config.yaml
encoder_arch: "poolformer"
model: "contrastive image-text model"
dataset: "regions of photos with short descriptions (Visual Genome)"
train_examples: 50862
image_size: 64
crop_scale_min: 0.7
horizontal_flip: true
translate: 0.06
tokenizer: "word"
vocab_size: 6471
loss: "sigmoid"
embed_dim: 256
encoder_norm: "layernorm_no_bias"
encoder_norm_position: "pre"
encoder_activation: "geglu"
encoder_mlp_ratio: 4
encoder_layer_scale_init: 0.01
encoder_parallel_block: false
encoder_inner_norm: false
encoder_patch_size: [4, 4]
encoder_conv_stem: false
encoder_depths: [2, 3, 3]
encoder_widths: [64, 128, 256]
text_encoder_causal: true
text_encoder_width: 128
text_encoder_layers: 6
text_encoder_norm: "layernorm"
text_encoder_norm_position: "pre"
text_encoder_activation: "quick_gelu"
text_encoder_mlp_ratio: 4
text_encoder_head_dim: 32
text_encoder_fused_qkv: false
text_encoder_bias: "all"
text_encoder_qk_norm: true
text_encoder_parallel_block: true
text_encoder_inner_norm: true
text_encoder_positions: "learned"
init: "torch_default"
residual_init: "none"
optimizer: "muon"
muon_scale: "match_rms_adamw"
lr: 0.0033
momentum: 0.85
nesterov: true
orthogonalizer: "newton_schulz_5"
adamw_lr_other_params: 0.00098
grad_clip: 3.0
ema_decay: 0.995
steps: 12300
batch_size: 256
epochs: 61.9
lr_schedule: "linear"
final_lr_fraction: 0.05
warmup_steps: 1230
weight_decay: 0.1
adamw_weight_decay_other_params: 0
Rows from block 5 of the image encoder of a small contrastive image-text model, named by matrix and row number. Rows with one number belong to one neuron. Each number is 128 + 32 x the weight over its row's rms, rounded and kept within 0 to 255. All counts start at 0. Numbers have three digits each.
After each neuron's rows are labels from the 100 images, of 14848, where the neuron reaches its largest size: "top examples" is what is common among them; "peak at" is the part of the image that holds the peak. Only what is clearly more common there than usual is listed. The data: regions of photos with short descriptions (Visual Genome). In brackets: how many of the 100, against the usual share in percent.
# gate: MLP gate (encoder.blocks.5.mlp.gate.weight, 1024x256), inputs 86-171
# fc1: MLP up (encoder.blocks.5.mlp.fc1.weight, 1024x256), inputs 86-171
# fc2: MLP down (encoder.blocks.5.mlp.fc2.weight, 256x1024, transposed), outputs 86-171

gate.612:110101136095184131135141194162093108122115097112126089086089088099221148141083075133091118071109157149101101149120170125122131138111133171144130173145089144158180129155154120067129085131112147134095119150109063132130155088152093120066143102178117135101182067
fc1.612:119119144186148196068158130081132146110155128166112121183182200159098168050197144132106102183126068114086176112170136169137068136147102174182108194113155136148127182107086141102100119078124136157135116129183125140095091125150150101112115146100103126087105171
fc2.612:110100102087132088113072179129135088125141092093039140102155075123122055107116162135156209099090090112121123119073135152116120090130121115154112117121133095161136086140164160148087153119116106127122138156110162096117155129147119151157189096148130180142156094
top examples: text has "man" (33 vs 8.3)
peak at: centre (57 vs 25)

gate.631:133080181132145078146168137140121101128126107196202180080183108115097156131114113172117106168118161148095103062183122108162111104089093121089124133161077144091211106126157109115111095157140090116182166148095151120152120080126071126134085109168143151095114103
fc1.631:046152073113087148102108107164066161155110156123057069197112084156140127115120120118159172105130114138158122184113104155107076152164159157135142127094187093128121144128105138193090138111142164181079115100155115117148164197156161126099162156122118120177108202
fc2.631:110139137130177156147098162137151133077141170082192057143084095150150144166135113161129126089082117107150101104154132103111130067126103154122121106158097120149134113123119067096139059144159169148106137178131093138170089169128113137167079119095117162136086103
top examples: text has "man" (27 vs 8.3)
peak at: centre (54 vs 25)

gate.662:097052120123161097124119111123120094078129151055157083178099185151085150120138129123090146138081081088116084168103120141093131152122085123190180145159176134149136062098144119081108111138098126093076091123087154193140103137114190117136118147152142123173089087
fc1.662:134037096147118090104134111121116123099147186049162090156117146120113166196152137161084117127126133057127092167136130130082144153144094103161115104136141154093143074114142103106143119098130166078066037118092141197185144147110151075116161075153168134163104156
fc2.662:143076149083106152149195165100140140163064149154176168143185066175166130164158113144106165108106126149135140119087091171114082105105120131111098146063113168203154128147167114157139111155113138117075128201147114071187115123101172137123130110166122168142163150
top examples: text has "red" (31 vs 4.4)
peak at: centre (58 vs 25)

gate.382:138146209083112112111099118086103122110142134167085117109171126087100127085143153158129178119124141151158210174171120113112097121131177163180111107153103116144034174143158129183171081089169141154106119152130078133027142126148137137139072119121065097154125056
fc1.382:137119173130139129142172158156163116124112183124163108164111147160081130169111165076103141151117107155174182114090130132056158122188101155145092199124133105054123160083143129121123108134162051137163092189115134199088108119168105152129129114146114119110149099
fc2.382:098141096139142155108110111098140131158180112111126091082139115127177167121078140135121105098144138092101166090087014033164118151094180177144143102128110154126105144096114170099208182139119097139126139100095127113173120064117109150104109163147150127147087150
top examples: text has "horse" (41 vs 1.7)
peak at: centre (65 vs 25)

gate.633:119131093131073141119133069159044110117104092129123137139116092160167142184122114148138193077210084140160131157141133071162161121136152155101122136108183145083082080082133109077195100128166112154090117150152129142104110093140141121143138115104118123155156172
fc1.633:064112119081114126111097143192113155123177086094160076109091079167125122135118088116157124150097165069077127118175185215106097124151136112138138130139090179094107116147093191152083150134095099085129128176134116146179135113145144086173108092188189133099114122
fc2.633:154087186168110167199185084120094102090083068152141101120133076118138157144115160117108115092159106184135074093155075130115112146116166174078122140143095137198107126193173140174178083154139107152100145153110178139081131087143152046146180145095131137095108111
top examples: text has "sign" (30 vs 1.9)
peak at: centre (60 vs 25)

gate.721:113176142135067117128139159147134173103112119159127121185106178129169148160149183151138188088111135158140191154177076094125166161105105157163145118172145124152088141091177126126169138057074122168082140061149161078091115177120135156156106111127170151190082099
fc1.721:154190091144051086112116161147195128168111161151127145123125151113070141152124148112130182132178145136131169137187063105163177178094108152150155095126121086077134168076150103143233139092094174192147156075141142059141157120119148130114093145115182171077091151
fc2.721:137118149158152105140148165092061115111151091129099087128166154170168144173119107122074115142125135124140161140062102155142122142116092108159163188134162161124104074133091150177098139125140066127171141119110111144139119118125156057167119166131148148150078160
top examples: text has "zebra" (27 vs 0.6)
peak at: centre (54 vs 25)

gate.336:118055126104099162165128097142122088138111116082157125147165114134212125220119103099081132080101149141098131180174163084135129136150123146143089083164114164167038121195145120122008086147116095109134114104147138154144145156137141193121144118137143081125148101
fc1.336:144110173123141051175145099124105150133108101147153163135123127117166135122106172140118086118127146121134121115102165135126100131107111144082133160148160050145117123091168136126131099154122157134140160114130122111121141139130069126109155140145059106108066126
fc2.336:105074123093120130159115084109152131132097167072141093131169153059151114148151120142116143158129103121149088127127208125196177161123158154187157085136156193122142102096079120141089107070136136145135138154140092151160111147092101162112152182167172123119145082
top examples: text has "sheep" (25 vs 0.7)
peak at: centre (54 vs 25)

gate.494:127121126133158185091203097137086090081108159082125107122197092136081159122144156103148089107076143152137101139135168120148139154128113104134116169193106136162147109122138172090120160131180149121142154199211067139165147168115116086113101136102142132129170150
fc1.494:088145156128039082147116125170106110168084104143181104140122149120170123146137137140167147143151131135148101101055116128104050128144088138081109095132136026136207070180104113127114066130105126148111128123086113142107120146167123111121085128179132141128138070
fc2.494:121085153140116145134113105115113079126120127143140081098157187143095133216154140135045079130057126115141088130161107139119114097163165198138155165144093177122127125091149134178166124139091125126140126129144217156233132151135111156139167113145106124077173122
top examples: text has "black" (29 vs 7.3)
peak at: centre (59 vs 25)

gate.409:131115106119104117122138125171114101137152162102087114090129061130154077164102116116121155127137165125147085130129153138083141166103133146139127113141149152134113099156158125193143158103119141157169152157117103078182116165119115074221131075137099164079118164
fc1.409:167121167109099094120114120139152101188099158105089139167132137137176147189082111141097151095124099128187071053111189164081092125129169212128162168099127160112124046107113115110160148077130110141124192147105123076152109168125096104124165156138102146117182098
fc2.409:169084132146110118132090144088171103126102146126155120155162202188115176120162189113169118167170119035160131157069106162153132010159101121178139181090137119177122202113096142078086145161125146113116099141118084082174103134173113112109118188105111113139068121
top examples: text has "black" (27 vs 7.3)
peak at: centre (50 vs 25)

gate.637:142108145183182130154093145132176107158107105082115170117145145099130179121128143112099190105153153146172136159121082095134133163152151074123120105162151147126154124109102109162112107142172171148155154117072109167156128124165191123205097174128114113129126118
fc1.637:179171077087167132123163114124123141164149117128106165076123193096196195120120155165129130075093142114153054114137134129112173139101109159109175133160119124132140100152106132140083120119064095110089119130116092122110154117123095146146124124154107126159150089
fc2.637:126117186132131124154171135151106144138116095068141162145165129162102162088097114114173087140166085172102151142111076136109101080139138133081105176112087153169168109115144122069183132120151141172112112169102120137095144135160172103117072129110149151108081169
top examples: text has "sign" (25 vs 1.9)
peak at: centre (59 vs 25)

gate.720:110133155126126101153112117105140105150085185135157130115157128111095083145089105143096120127172125121133121095153108137112116130065124095142149112109097185125165139100107152185112123143140103112114152126090149171118171160094120148237127080124178121096169156
fc1.720:202136127118130101128076165093124094161170102172069114114130090136116113117162143062154121104127141121156118106127121198172110086132123145146123114143068126142148142112125148137154132112114096159150168122134090126166138130138126106099165122138085105127165158
fc2.720:095099128128110147146188115164084101133159148122142214126101108148123120103129089200182109140166164126132129171087143141179184208155108126136134126105122125210149109148126156102230182132144115133127127092137133166092119141157119091091085150162106131184152108
top examples: text has "red" (30 vs 4.4)
peak at: centre (52 vs 25)

gate.276:179122103161120108125119137092108101100135106139124146096162128137129211140112138151077167134101139118161118169171068156171068135101123097127154111134166106130099174108165164145103093121135155139129116123123105172148132113149157117104114166167138066129162093
fc1.276:120142126061149086094091152117152191114076130142120117151087146098118072153138100148130067139172112113109108130092169141138182143197114163099122155123141210117112148145133106129142101146114128139163113140139102092118115150114149101139128125071104169160111168
fc2.276:121156107080132116169166129112088140168129100172112193077131190123107171102163084142160158130138151192149104140150124154151066175154092133158120153061112125175108102087151098093110138107140112123094068195136167130108097155155106132106142134109107179075120168
top examples: text has "yellow" (35 vs 2.4)
peak at: centre (52 vs 25)