config = dict(
    model='contrastive image-text model',
    dataset='regions of photos with short descriptions (Visual Genome)',
    train_examples=50862,
    image_size=64,
    crop_scale_min=0.7,
    horizontal_flip=True,
    translate=0.06,
    tokenizer='word',
    vocab_size=6471,
    loss='sigmoid',
    embed_dim=256,
    encoder_arch='poolformer',
    encoder_norm='layernorm_no_bias',
    encoder_norm_position='pre',
    encoder_activation='geglu',
    encoder_mlp_ratio=4,
    encoder_layer_scale_init=0.01,
    encoder_parallel_block=False,
    encoder_inner_norm=False,
    encoder_patch_size=[4, 4],
    encoder_conv_stem=False,
    encoder_depths=[2, 3, 3],
    encoder_widths=[64, 128, 256],
    text_encoder_causal=True,
    text_encoder_width=128,
    text_encoder_layers=6,
    text_encoder_norm='layernorm',
    text_encoder_norm_position='pre',
    text_encoder_activation='quick_gelu',
    text_encoder_mlp_ratio=4,
    text_encoder_head_dim=32,
    text_encoder_fused_qkv=False,
    text_encoder_bias='all',
    text_encoder_qk_norm=True,
    text_encoder_parallel_block=True,
    text_encoder_inner_norm=True,
    text_encoder_positions='learned',
    init='torch_default',
    residual_init='none',
    optimizer='muon',
    muon_scale='match_rms_adamw',
    learning_rate=0.0033,
    momentum=0.85,
    nesterov=True,
    orthogonalizer='newton_schulz_5',
    adamw_lr_other_params=0.00098,
    max_grad_norm=3.0,
    ema_decay=0.995,
    max_steps=12300,
    batch_size=256,
    epochs=61.9,
    lr_schedule='linear',
    final_lr_fraction=0.05,
    warmup_steps=1230,
    weight_decay=0.1,
    adamw_weight_decay_other_params=0,
)
Rows from block 3 of the image encoder of a small contrastive image-text model, named by matrix and row number. Rows with one number belong to one neuron. Each number is 500 + 40 x the weight over its row's rms, rounded and kept within 0 to 999. All counts start at 0. Numbers have three digits each. After the name is the row's rms in percent of the matrix's.
After each neuron's rows are labels from the 100 images, of 14848, where the neuron reaches its largest size: "patch colour" is the nearest of a few named colours to the mean colour under the peak; "top examples" is what is common among them. Only what is clearly more common there than usual is listed. The data: regions of photos with short descriptions (Visual Genome). In brackets: how many of the 100, against the usual share in percent.
# gate: MLP gate (encoder.blocks.3.mlp.gate.weight, 512x128), inputs 0-127
# fc1: MLP up (encoder.blocks.3.mlp.fc1.weight, 512x128), inputs 0-127
# fc2: MLP down (encoder.blocks.3.mlp.fc2.weight, 128x512, transposed), outputs 0-127

gate.461 130:502432426560506461517464517553479497574533483527475517492468546488541490504501429535574476486543472494551490473540534492513440549429449475505432576510489526555476469482579524507462474487515490483455544458519461555544431458454503505491438524484491462465518509508440510410502501590533488497560541475534541425465597459473547569467507490489519503533470541555439482522463536546509475457562
fc1.461 143:483479528495530530451498540504478497551569440459506450491533510522459503513562543466455450506483536449438520554499511499534483523509572540518493415466497434454519588462433493536546455463561518537449482503523507494496547456536499462467482444479514541518507532505471406588549504530473479440476450493604504536540521521480450406562481570556557512453470442502529530503539497440460511471507
fc2.461 170:504486534488498530524513472529570499483523499472498500547453488427437417517476571500511501482568493578486578497520517472447498460490418516514509548506527550503473481470511521470529517510514476526502469525523510458564462571474530520553467509425518564509515542371594540478551499589450516459466508465487454481441400460531507509430502409516495481552520455499519525557478536502510537482462
patch colour: orange (31 vs 1.5)
top examples: text has "yellow" (32 vs 2.4)

gate.184 049:491470518471512456552517521558484504473556601511494505525453477480557462486470465515547564491515494509562445575533476503519433467531521482471582517526492480540514493531548550517465503464480577407563504532489536478505488526496511597516449459427459529513406474509500478486468465496498555512460428498506495497500446436502470461484464547460538500485433576473414474535427495510578491557528
fc1.184 044:523429481534489494460493522453484460533496462460527478501435518533526500495599497492404476509465529492475495460493537487488540537466560517469450541535483501429403544547437538500506483502557438448449576503522454482445478487405531438511565544533487438487576510519468441531552502535521485468548551536550484513540564519473558493536541467496448538474494481475552470471581522440526526484534
fc2.184 061:510449496452486490501528468520552578569571547449458547443541454464482540497514456455483560531498488499496452428483534472471463474500493480467491522550535491486553541396494452438485520515522535546466457505461498516533528457508462452495494575502461497544478494430483522530460504536492502457575541526633547533474471526509465603481455559482442522560514511456443448508496472490526537491438
patch colour: white (70 vs 5.3); pink (26 vs 9.4)
top examples: text has "sky" (33 vs 1.7)

gate.61 108:424432506491524460532517516569434485457553466482507428511524549437530489476443494464451468543404523508474507544490509442495470462552511484479502534589468568524541533509512394427481472498526501557471516514540514464496462531489466475503491546554566481560514524445528628490497456510473532494521524553469495521520582536504492433526494493450515462529498546470478468463521521591462542497518
fc1.61 100:495414507511524483515484455477496451495543451483537451488536484490571521460473478539485519589519423514519560453537460509486486485515541512537486527587432492516467439453504465558532497488569455550476543453484463436481533544424497477470535600504438518505517482574454584455519542482435472514453466525550479496562485509601495459447496538532542483475508514514583504516476460469510469448482
fc2.61 111:495499571432509450473521499541462583564469452510506426532518496502500459521471580536511438458490480448487512540535503484530481583467542538566459492510474423434487538570431560442547486509499488468459465489470474511498514452556509503497426519510493507517519489617524570458528488468440460480473445564513479505532516394479485526524479500590504513488458519485535513477569504476482441500540
patch colour: brown (62 vs 32.8); red (30 vs 0.7)
top examples: text has "red" (28 vs 4.4)

gate.497 022:523514469512480515533499509427512468561442506535498508509498480539461550434592490531551458447504429515480516507504419489510481478495528517432533498424548454503491517495587465527538569488510487424598549521488452535503474522558520430471471546559429498528493526528475581494546492519460499485475504554504449513440466481396501526500543482466464515466458558537498460505495581463517540583512
fc1.497 023:548487579467521536566487493579498488430504455465475527475511516489561503513441516500537526564443532498483460522527493419520526569448451436490482589512474490570416517447521506522474395525520484480413554476456528512502471415445490549522415488470493537512545452480500543556473479502520479541479556492484480557524555541550513467421503525536503519494442463507481491532533463517532469452493
fc2.497 025:555476506514504580445424527480461474588542453518438446558469452461536454545458464405531567420476532498551470482513443489481485456457525530533430485514513488441459515484508512498546531536499465530464405537548506424538484450452514538509512447508483515481466537553509533549451548545501522555508463546510481465524535529495457514570518517502476483457491518426442501513545447545520518474573
patch colour: cyan (49 vs 0.9); blue (37 vs 0.7)
top examples: text has "blue" (29 vs 5.2)

gate.106 068:477465569525562518550511476486452487516494512486533422524485492494506569498461481431408401540580502497475500483489497511461522515484526532470561459547471441496496477595532444512517444508539513567511509540452524498507488472568527456551434574472522483457551557561453571565523550544493484499475538518493471465505507499530534522471467423427535514473532500499504432529470437462474473419472
fc1.106 064:470518481427469485525542469488510503509458482493501456591521494532531473493460518482526558453480478602536431434510403580531452474540507509531523493454526449477440492541523500520512491504536529536518493541565455544539478498468471500503504430532497442527497470489403440468510548588526536475483576473524511524544520443521600461483485489522526484547517526449485484505466574456495548580430
fc2.106 077:467433494549533530514478499536477474480559435451525571501480480504535500500498459487525496511540513600513608479443506467458498460464511493484435525569476570508555483516360452513503488504512479501433452505477466522476467473511584491427499507465453468530484469503464448460527520490476572582475583545536527524467526532520548512489513505475507516470529452590524472465538548440487566479498
patch colour: red (49 vs 0.7)
top examples: text has "red" (29 vs 4.4)

gate.105 117:504513509494531494524488627450477505492482514520512431520457534472478436425468451534511525492548552527559450598480476496505516498493503529462530429512441462603472489518548514529498509463495515516565556577474532463467492537425466482458533520502527445551396474552575485470503520490507485558495476474474504561493582483480505458539541496520509482400410545495516501489482471506479544486527
fc1.105 122:492496529505498481570499570497564531495515537465514455504494563504447482426481428540524485483505472479516508464521495496471442514530576504508533522528592506511563515543440450510514494447373524510541449442513544513521519491487447536526524466549526472523514463468540507493468536511371522487465448468530502604526461468522533494479463507502505459459426563495513479551429455466508606493477
fc2.105 131:461533448541490483526509445516467469474478457579533493509548505515502507488488505488548518501517456489511474629528491532504440518544475517579461473538493448583465481561439544495538448484464521541442486495496550495481483470493453521516489551541451487508503502510566460492546482443431601430398470499402535511509563501522473489536536527447534406502488482492498483486566525502540570552492
patch colour: white (32 vs 5.3); pink (27 vs 9.4)
top examples: text has "sky" (36 vs 1.7)

gate.329 033:465512523548492446470481539492494466448503522472517508513533464428481427458528488527589481486553511452509494605470497471517496540503557523532550517487512453507530447534512530534466487476557561471584502447496490547564482496451542541494449493463460543482458593525521456479497448441509525524427463488480535495543466474444510520482428458538629479498472557513407476569487471457474544525511
fc1.329 030:501599515514498463569521495491523437459512508548543486535502500473529466513441468511497504416533543438463510506516525477546421566549496464535545437472507509548499491516493517492518532465515509487538449525484536469548549486508542548506454478544454479516445560493519581495467555395487556481431395501453441416503488497522499512507437430542523452537507525515411511532547499511491559507434
fc2.329 036:510536453548476541467574532526470461485466413529517467519507544511493493504474502546469468470528517465545528567543449489497551525496488496528501537512521471531470467602498528506495456473442479441459560481535478540474472478505526530518482477442535491492489524534532504530516482512498535499475440481347484459499496472479534360508579429491540516408507534600542548516472515535483546489447
patch colour: white (89 vs 5.3)
top examples: text has "snow" (25 vs 1.5)

gate.484 128:463513529565510520498486480474548505455583451537422548435402492456517421499567480467428480490471492489512525511524445407556488512482570519515498486484540500502440514468477417487493523497506438598480512461523575504450468457525556500500459513486548523547518486533562494492537517462510538565525424473564472486428470511488507498497565474487448573503532490574523547516521469526461540529467
fc1.484 139:522435550452536467524501461540523517530465502497574514591548556539435507468543540499504436511499514483454522560450508577498561484502565480529421491525493431463552442532494544484501530511562509498436487504520487484484498452500533574478485541537452504485465436558489436565511475497576488440486559474471518510498585500491465498465534514442508477464514465463475456387501509475512420481570
fc2.484 143:475487434540506490507465507445405509454554472529519505514469469493523540449476496515473509493471431453506464530595501433435471529536487469502518512495519557496532505517536447567526512478474458514557455510514512532536532500555537538505403419426511495523476512488549460456499479549494474551479409502557482476552537456480517548464567596541465589487552574534529539544488542552530506510457
patch colour: brown (75 vs 32.8)
top examples: text has "man" (28 vs 8.3)

gate.156 018:502486487488539500513560439449468547422576419520520559482486477460552540532436558476487444541467470479611525559524594438488499522496510471513501504491444512519537497522436535444543468546433489539529491531444517551528513462530529460469498463453568430442528490452539474453503519521464502528552456526520470509553516463542488470500548433480540507486486489514474445566538542526485522594509
fc1.156 016:475540517477432524474543559489453602502507404538512478454426472454436412541439548558506561452485443538560435483469499457484545471530521498510487527454453502478510453501540534470509522464547495464487532578498497490556542515513524460495531416450460454589482506531517486459512476549531429437535527542450538480489445509513516498477539434561503558548501489507455493490498467460489529525538
fc2.156 016:495545465481484493500545539489521454571506493481534613541568478445512452451467442519519499493480486534545492530514522454475500481519450502484455473466507514615428500434438535470506448581547541490479454495438523498564492554543473571475473492527471521526582478496475441466478503500538485564482573535530518530518506519475517506438467544582543468459509461517484520431533558491537426429475
patch colour: red (66 vs 0.7)
top examples: text has "red" (26 vs 4.4)

gate.417 020:502449501535517513475567484541490461492462520454494459494514450436594470451508492482518456577470495511523472468503492503492447517529558526559448524447555563528549509486481504485574439555533435515556503514490560409487537491441454472513495565443537539529478550551457567542467464488475458495533521476555412512499524440547454547484461440502486520478426584518468495500471448556509461532542
fc1.417 019:503483493527492474543543518460418499506468489470468451505524472501481487507509461492511495547529483467589489538478452481463417537540506486484494578548608547528545537558527500479540524443574443467526525437503495489465510438495427506516463567487569541524487507568488503521451487515490484466546422557487423492530465514494440508399470520432498508463482543536477502580494504516441545553581
fc2.417 016:482505498489459463444504462456526603502495507459496467522486512478530518462522590522549483484448397473504470530491487520477492587443530523491488452476465451471459505459500516492489447471584517517557480432475567565494449580542479476454494535484431550489533493542441477491465567461467463451452527390544473466481516475495508563551450550527484516477523490433532505453533470553561469467486
patch colour: red (40 vs 0.7)
top examples: text has "red" (26 vs 4.4)