config.toml
encoder_arch = "poolformer"
model = "contrastive image-text model"
dataset = "regions of photos with short descriptions (Visual Genome)"
train_examples = 50862
image_size = 64
crop_scale_min = 0.7
horizontal_flip = true
translate = 0.06
tokenizer = "word"
vocab_size = 6471
loss = "sigmoid"
embed_dim = 256
encoder_norm = "layernorm_no_bias"
encoder_norm_position = "pre"
encoder_activation = "geglu"
encoder_mlp_ratio = 4
encoder_layer_scale_init = 0.01
encoder_parallel_block = false
encoder_inner_norm = false
encoder_patch_size = [4, 4]
encoder_conv_stem = false
encoder_depths = [2, 3, 3]
encoder_widths = [64, 128, 256]
text_encoder_causal = true
text_encoder_width = 128
text_encoder_layers = 6
text_encoder_norm = "layernorm"
text_encoder_norm_position = "pre"
text_encoder_activation = "quick_gelu"
text_encoder_mlp_ratio = 4
text_encoder_head_dim = 32
text_encoder_fused_qkv = false
text_encoder_bias = "all"
text_encoder_qk_norm = true
text_encoder_parallel_block = true
text_encoder_inner_norm = true
text_encoder_positions = "learned"
init = "torch_default"
residual_init = "none"
optimizer = "muon"
muon_scale = "match_rms_adamw"
lr = 0.0033
momentum = 0.85
nesterov = true
orthogonalizer = "newton_schulz_5"
adamw_lr_other_params = 0.00098
grad_clip = 3.0
ema_decay = 0.995
steps = 12300
batch_size = 256
epochs = 61.9
lr_schedule = "linear"
final_lr_fraction = 0.05
warmup_steps = 1230
weight_decay = 0.1
adamw_weight_decay_other_params = 0
Rows from block 2 of the image encoder of a small contrastive image-text model, named by matrix and row number. Rows with one number belong to one neuron. Each number is 128 + 24 x the weight over its row's rms, rounded and kept within 0 to 255. All counts start at 0. Numbers have three digits each. After the name is the row's rms in percent of the matrix's.
Before each neuron's rows are labels from the 100 images, of 14848, where the neuron reaches its largest size: "place" is the part of the image that holds the peak. Only what is clearly more common there than usual is listed. The data: regions of photos with short descriptions (Visual Genome). In brackets: how many of the 100.
# gate: MLP gate (encoder.blocks.2.mlp.gate.weight, 512x128), inputs 0-127
# fc1: MLP up (encoder.blocks.2.mlp.fc1.weight, 512x128), inputs 0-127
# fc2: MLP down (encoder.blocks.2.mlp.fc2.weight, 128x512, transposed), outputs 0-127

place: middle right (26)
gate.222 047:099136156086128103126116158134113164182091127121168124134132107132142141154094116113130109119158152089125159080159123099095098146110101120148143106138111100131152127146107146118136110145119158137134166146165129175157138134173128131114146135116134128140141151168136120161105145102113089078098174071154121149147118097159140139125132128157121133129087079167138114133158100112119108083137
fc1.222 046:127147168120105166134149109093128141161149128100175136111121147121058109123070142137114147101153082173087166132146155134122166131141097119097112129166103113107129151118128144138155102116122099097090118141143150159139160120154152106090104110158107100135160143087135106130102148118151106098103149122130151140118098143110154116149171126087117144140111089146143137115097124151119105133161
fc2.222 052:109089145147132094107113150128126095131132135174076099139152135147149136147113104111155126101134173123117138176126127159132095131090170150152125114123145134113133140139137085113122143131155140113137118119122131163101059114090108137109145121111131147168109112125078140168113121152172117122140103169091162126120108153100126166135155140169126146141121128119101191105161108104138177102141

place: middle left (25)
gate.480 146:139110116171129073098080159137109111143146108156115150116146131152117139122203110132145134130104116145098161119139115131148085140149106170145162155137122128111102137122142136122133067094090119067075119165138161167099111136148092146126133132128090152142110132095132132150117120148106132114147119089100121128149110165153149146165117112109146115108151138153096121116121109163137157153145
fc1.480 137:117161116098105171102165143141131153134118128135113128121080104098120104157100185091107145122159157128169091115118112108152160136104142072127102116121135138138141127120122144095105192152157141175194112131109111096101111127127120093127120096166160123145156132169139118109109133116136131124114127142140100138114121109097142137129128142121153157180137126102142112134156151068097115126109
fc2.480 141:107123111110128083165158120159111104104124110124131118122158171142147098160163090149145115108114124110108123126149119125048105146189106172105139116140134116123155108134125114145154102096114157101131078183178124139149114099102097139118163135110126156145099108092135097163123119132105109129139151163136137192170109162151127122132116138128133116101122132138122157139120103145123136130096

place: top left (37)
gate.53 038:144148130178096124117136069141145123172121126083125128145138094148121098119101106151136130109130142122110163159101140101112095139092083134172132149113163121122119101150154107152114088140111074135150104141150092165170102130087091122119134134169108165124144115147121110161132120125126124156141143161124123134112104107133109119136083116149095182133144123135097117125129087134132146189091
fc1.53 037:159123147182117119086084086130176162124156120108134085121119107134121141075080113129131119125115109098121133164137133118144112152141070104150102115158160159123122118125146089143129128126064109119128106140140130129160088160112151108149124104157118157143137123161155154149158140130105147158149117131136130145108108090099114084094112083167104127118171119159135102148133129114128127160149
fc2.53 034:150153139119117094150187129168119130130133111130099150110145089154137140149157117109159133137109102175111140107170121126106150116102145115111092116112140160114146132156165113149153121130165088140155133108142092129089154177131144116137101161136142115128151110143083115126113097126190142106124152153111138112097135121137141153075092164091120105135112136109083089115092129171144099157122

place: bottom left (32)
gate.507 032:094155105145096134104157107090094117133132131148146118129176066159114138133084138111107153090120145111127159091101094160084145108158150176149193159143149123124119119113141144130116127103145157118111162112118153141135116156107103166183125124116107091165133097135126124135147116141125106146151116083137103168175151130157120125128141113114081104136148154120125089109129133111134120126112
fc1.507 034:114151143167123143121098121124152148135103136114152116100127179109090107156131173112120114146134108166114162155131134125150112106039091117127113134157129122106141146099139163103133112137129116090123152165120131115088147114150116127125085096118089149093132153121104135132163129146160164128111168144191109153126103151132117119146112151123104098149099160152128144131126114116181119121079
fc2.507 027:165138149086150080109109134096176111159127125157135110148153078153129158104118088140140109118129138094108140117111112126100121146141136108153163117119121119152110137155104119144135165124145105129079131162151106143153111158141123117136146155141166068114118098202143137162122143088164113141126122099121198105138113138113142154121138077092099145128154090122117133151120144132113128122126

place: middle left (26)
gate.263 022:158124144174156128094132102104138136103070108126145094114092136164122108124104136100157155140143143126143096120081100158108140066126101107141180133126153165112110150120105174163157136159113129113144124099141159145158156116167144121140147106113105092144124127129122135134182101102126116116153088111110085109132143151066116138103129129111164109146130141135155127138137141153167143146150
fc1.263 020:136097104129121144108155119116115150118131142176137096115153123140128111099170177114121137141098142075100095118096152135122151092124100111105152140105134167100129133122137155103139127167107126157145122133098133180168127112113102148144180107080100130103116099151144108112169173105110096137148122098148130099103107177124082103114103117140107113164126143130110112132136127157157150084093
fc2.263 021:123156156137140092126111142117147144147127139135113113142143136115109122127107104124118122122103164189170161141177172099097098129087137178110124142129133126134145135127140101082095119066174128123146109159116116125164131147170156119105125121158126099137075122142111119127092113134180153148108143063138121169112082149106109136157112102121109148150129125126138134106126093126091128153140

place: bottom left (33)
gate.175 092:166098137100114134069146105102122117156042096152147117144148141179106141114141147132142131112112144088122136157140120146164124144111111111118147163130100117141155149119142115118115146149133108161116097097113126150122153144115109131139118110121166130114115099089176096094139142148125119107147114094108157143127103109116102124112135135135114142151101148154143120151141066190149189098135
fc1.175 108:159124135141166108104130120079151148116115107147153120119119124173152148098128187119143119126100106155139167132070150138130124104092163084164149097137119109101146144139134135141135145132043137141146070121108152156078158104133101117160157130123127124107139126109143117110094118108143165151103130119125084164146127133131107121163136118083129131141093145113122169126159144117144129105127
fc2.175 106:140155113103104074112158114169144134103131138106108133172125152105110141123141098120130136109125135100161087143151142109153090097091094142093137145082130119155110130104119144118102145156149118148106158104165114151174140131176118147104132148130137079111109160113066132107119181130161105104111119074123107107161101120111117126147101143169095095118162123131149110142120148116126150140141

place: top centre (28)
gate.398 118:098143177132115172144109118141114151159146114152160099145080142147085109150153126140114105129145128138112127117090121082130108128122092116128168123156148084135106115133162120152125076101124081127185148105146122121131112159141127106155113129158166092144143088165167108154145107151115139156131133176125138092115109126101133107100080153115130120110150146151087160122135116160129162137114
fc1.398 131:159101120131140141155074137129133081112091136123124163129130081143127124167141139069152139094120136162142152185125112152117142136152162115174135095137087146114105151166106094137150129139140166129101103159123125159127137155133104145147136139062119151104132141111080156115127139115166091099133127117114146155151136093132102140157129098142129121147072096111094143137111120109133115123102
fc2.398 135:102097134123087135105131149086123116177137119166154097116141153116117151089134118138094067121131138096116104097111131116111154103105119127102134142128123104119152093108153117123095131123133164118159133152113116114173077071138146117136115142195121080104119119118152125116080137106110140162147140132138134174160129187086130098140139164142116114126162140147147116125152147096134149142136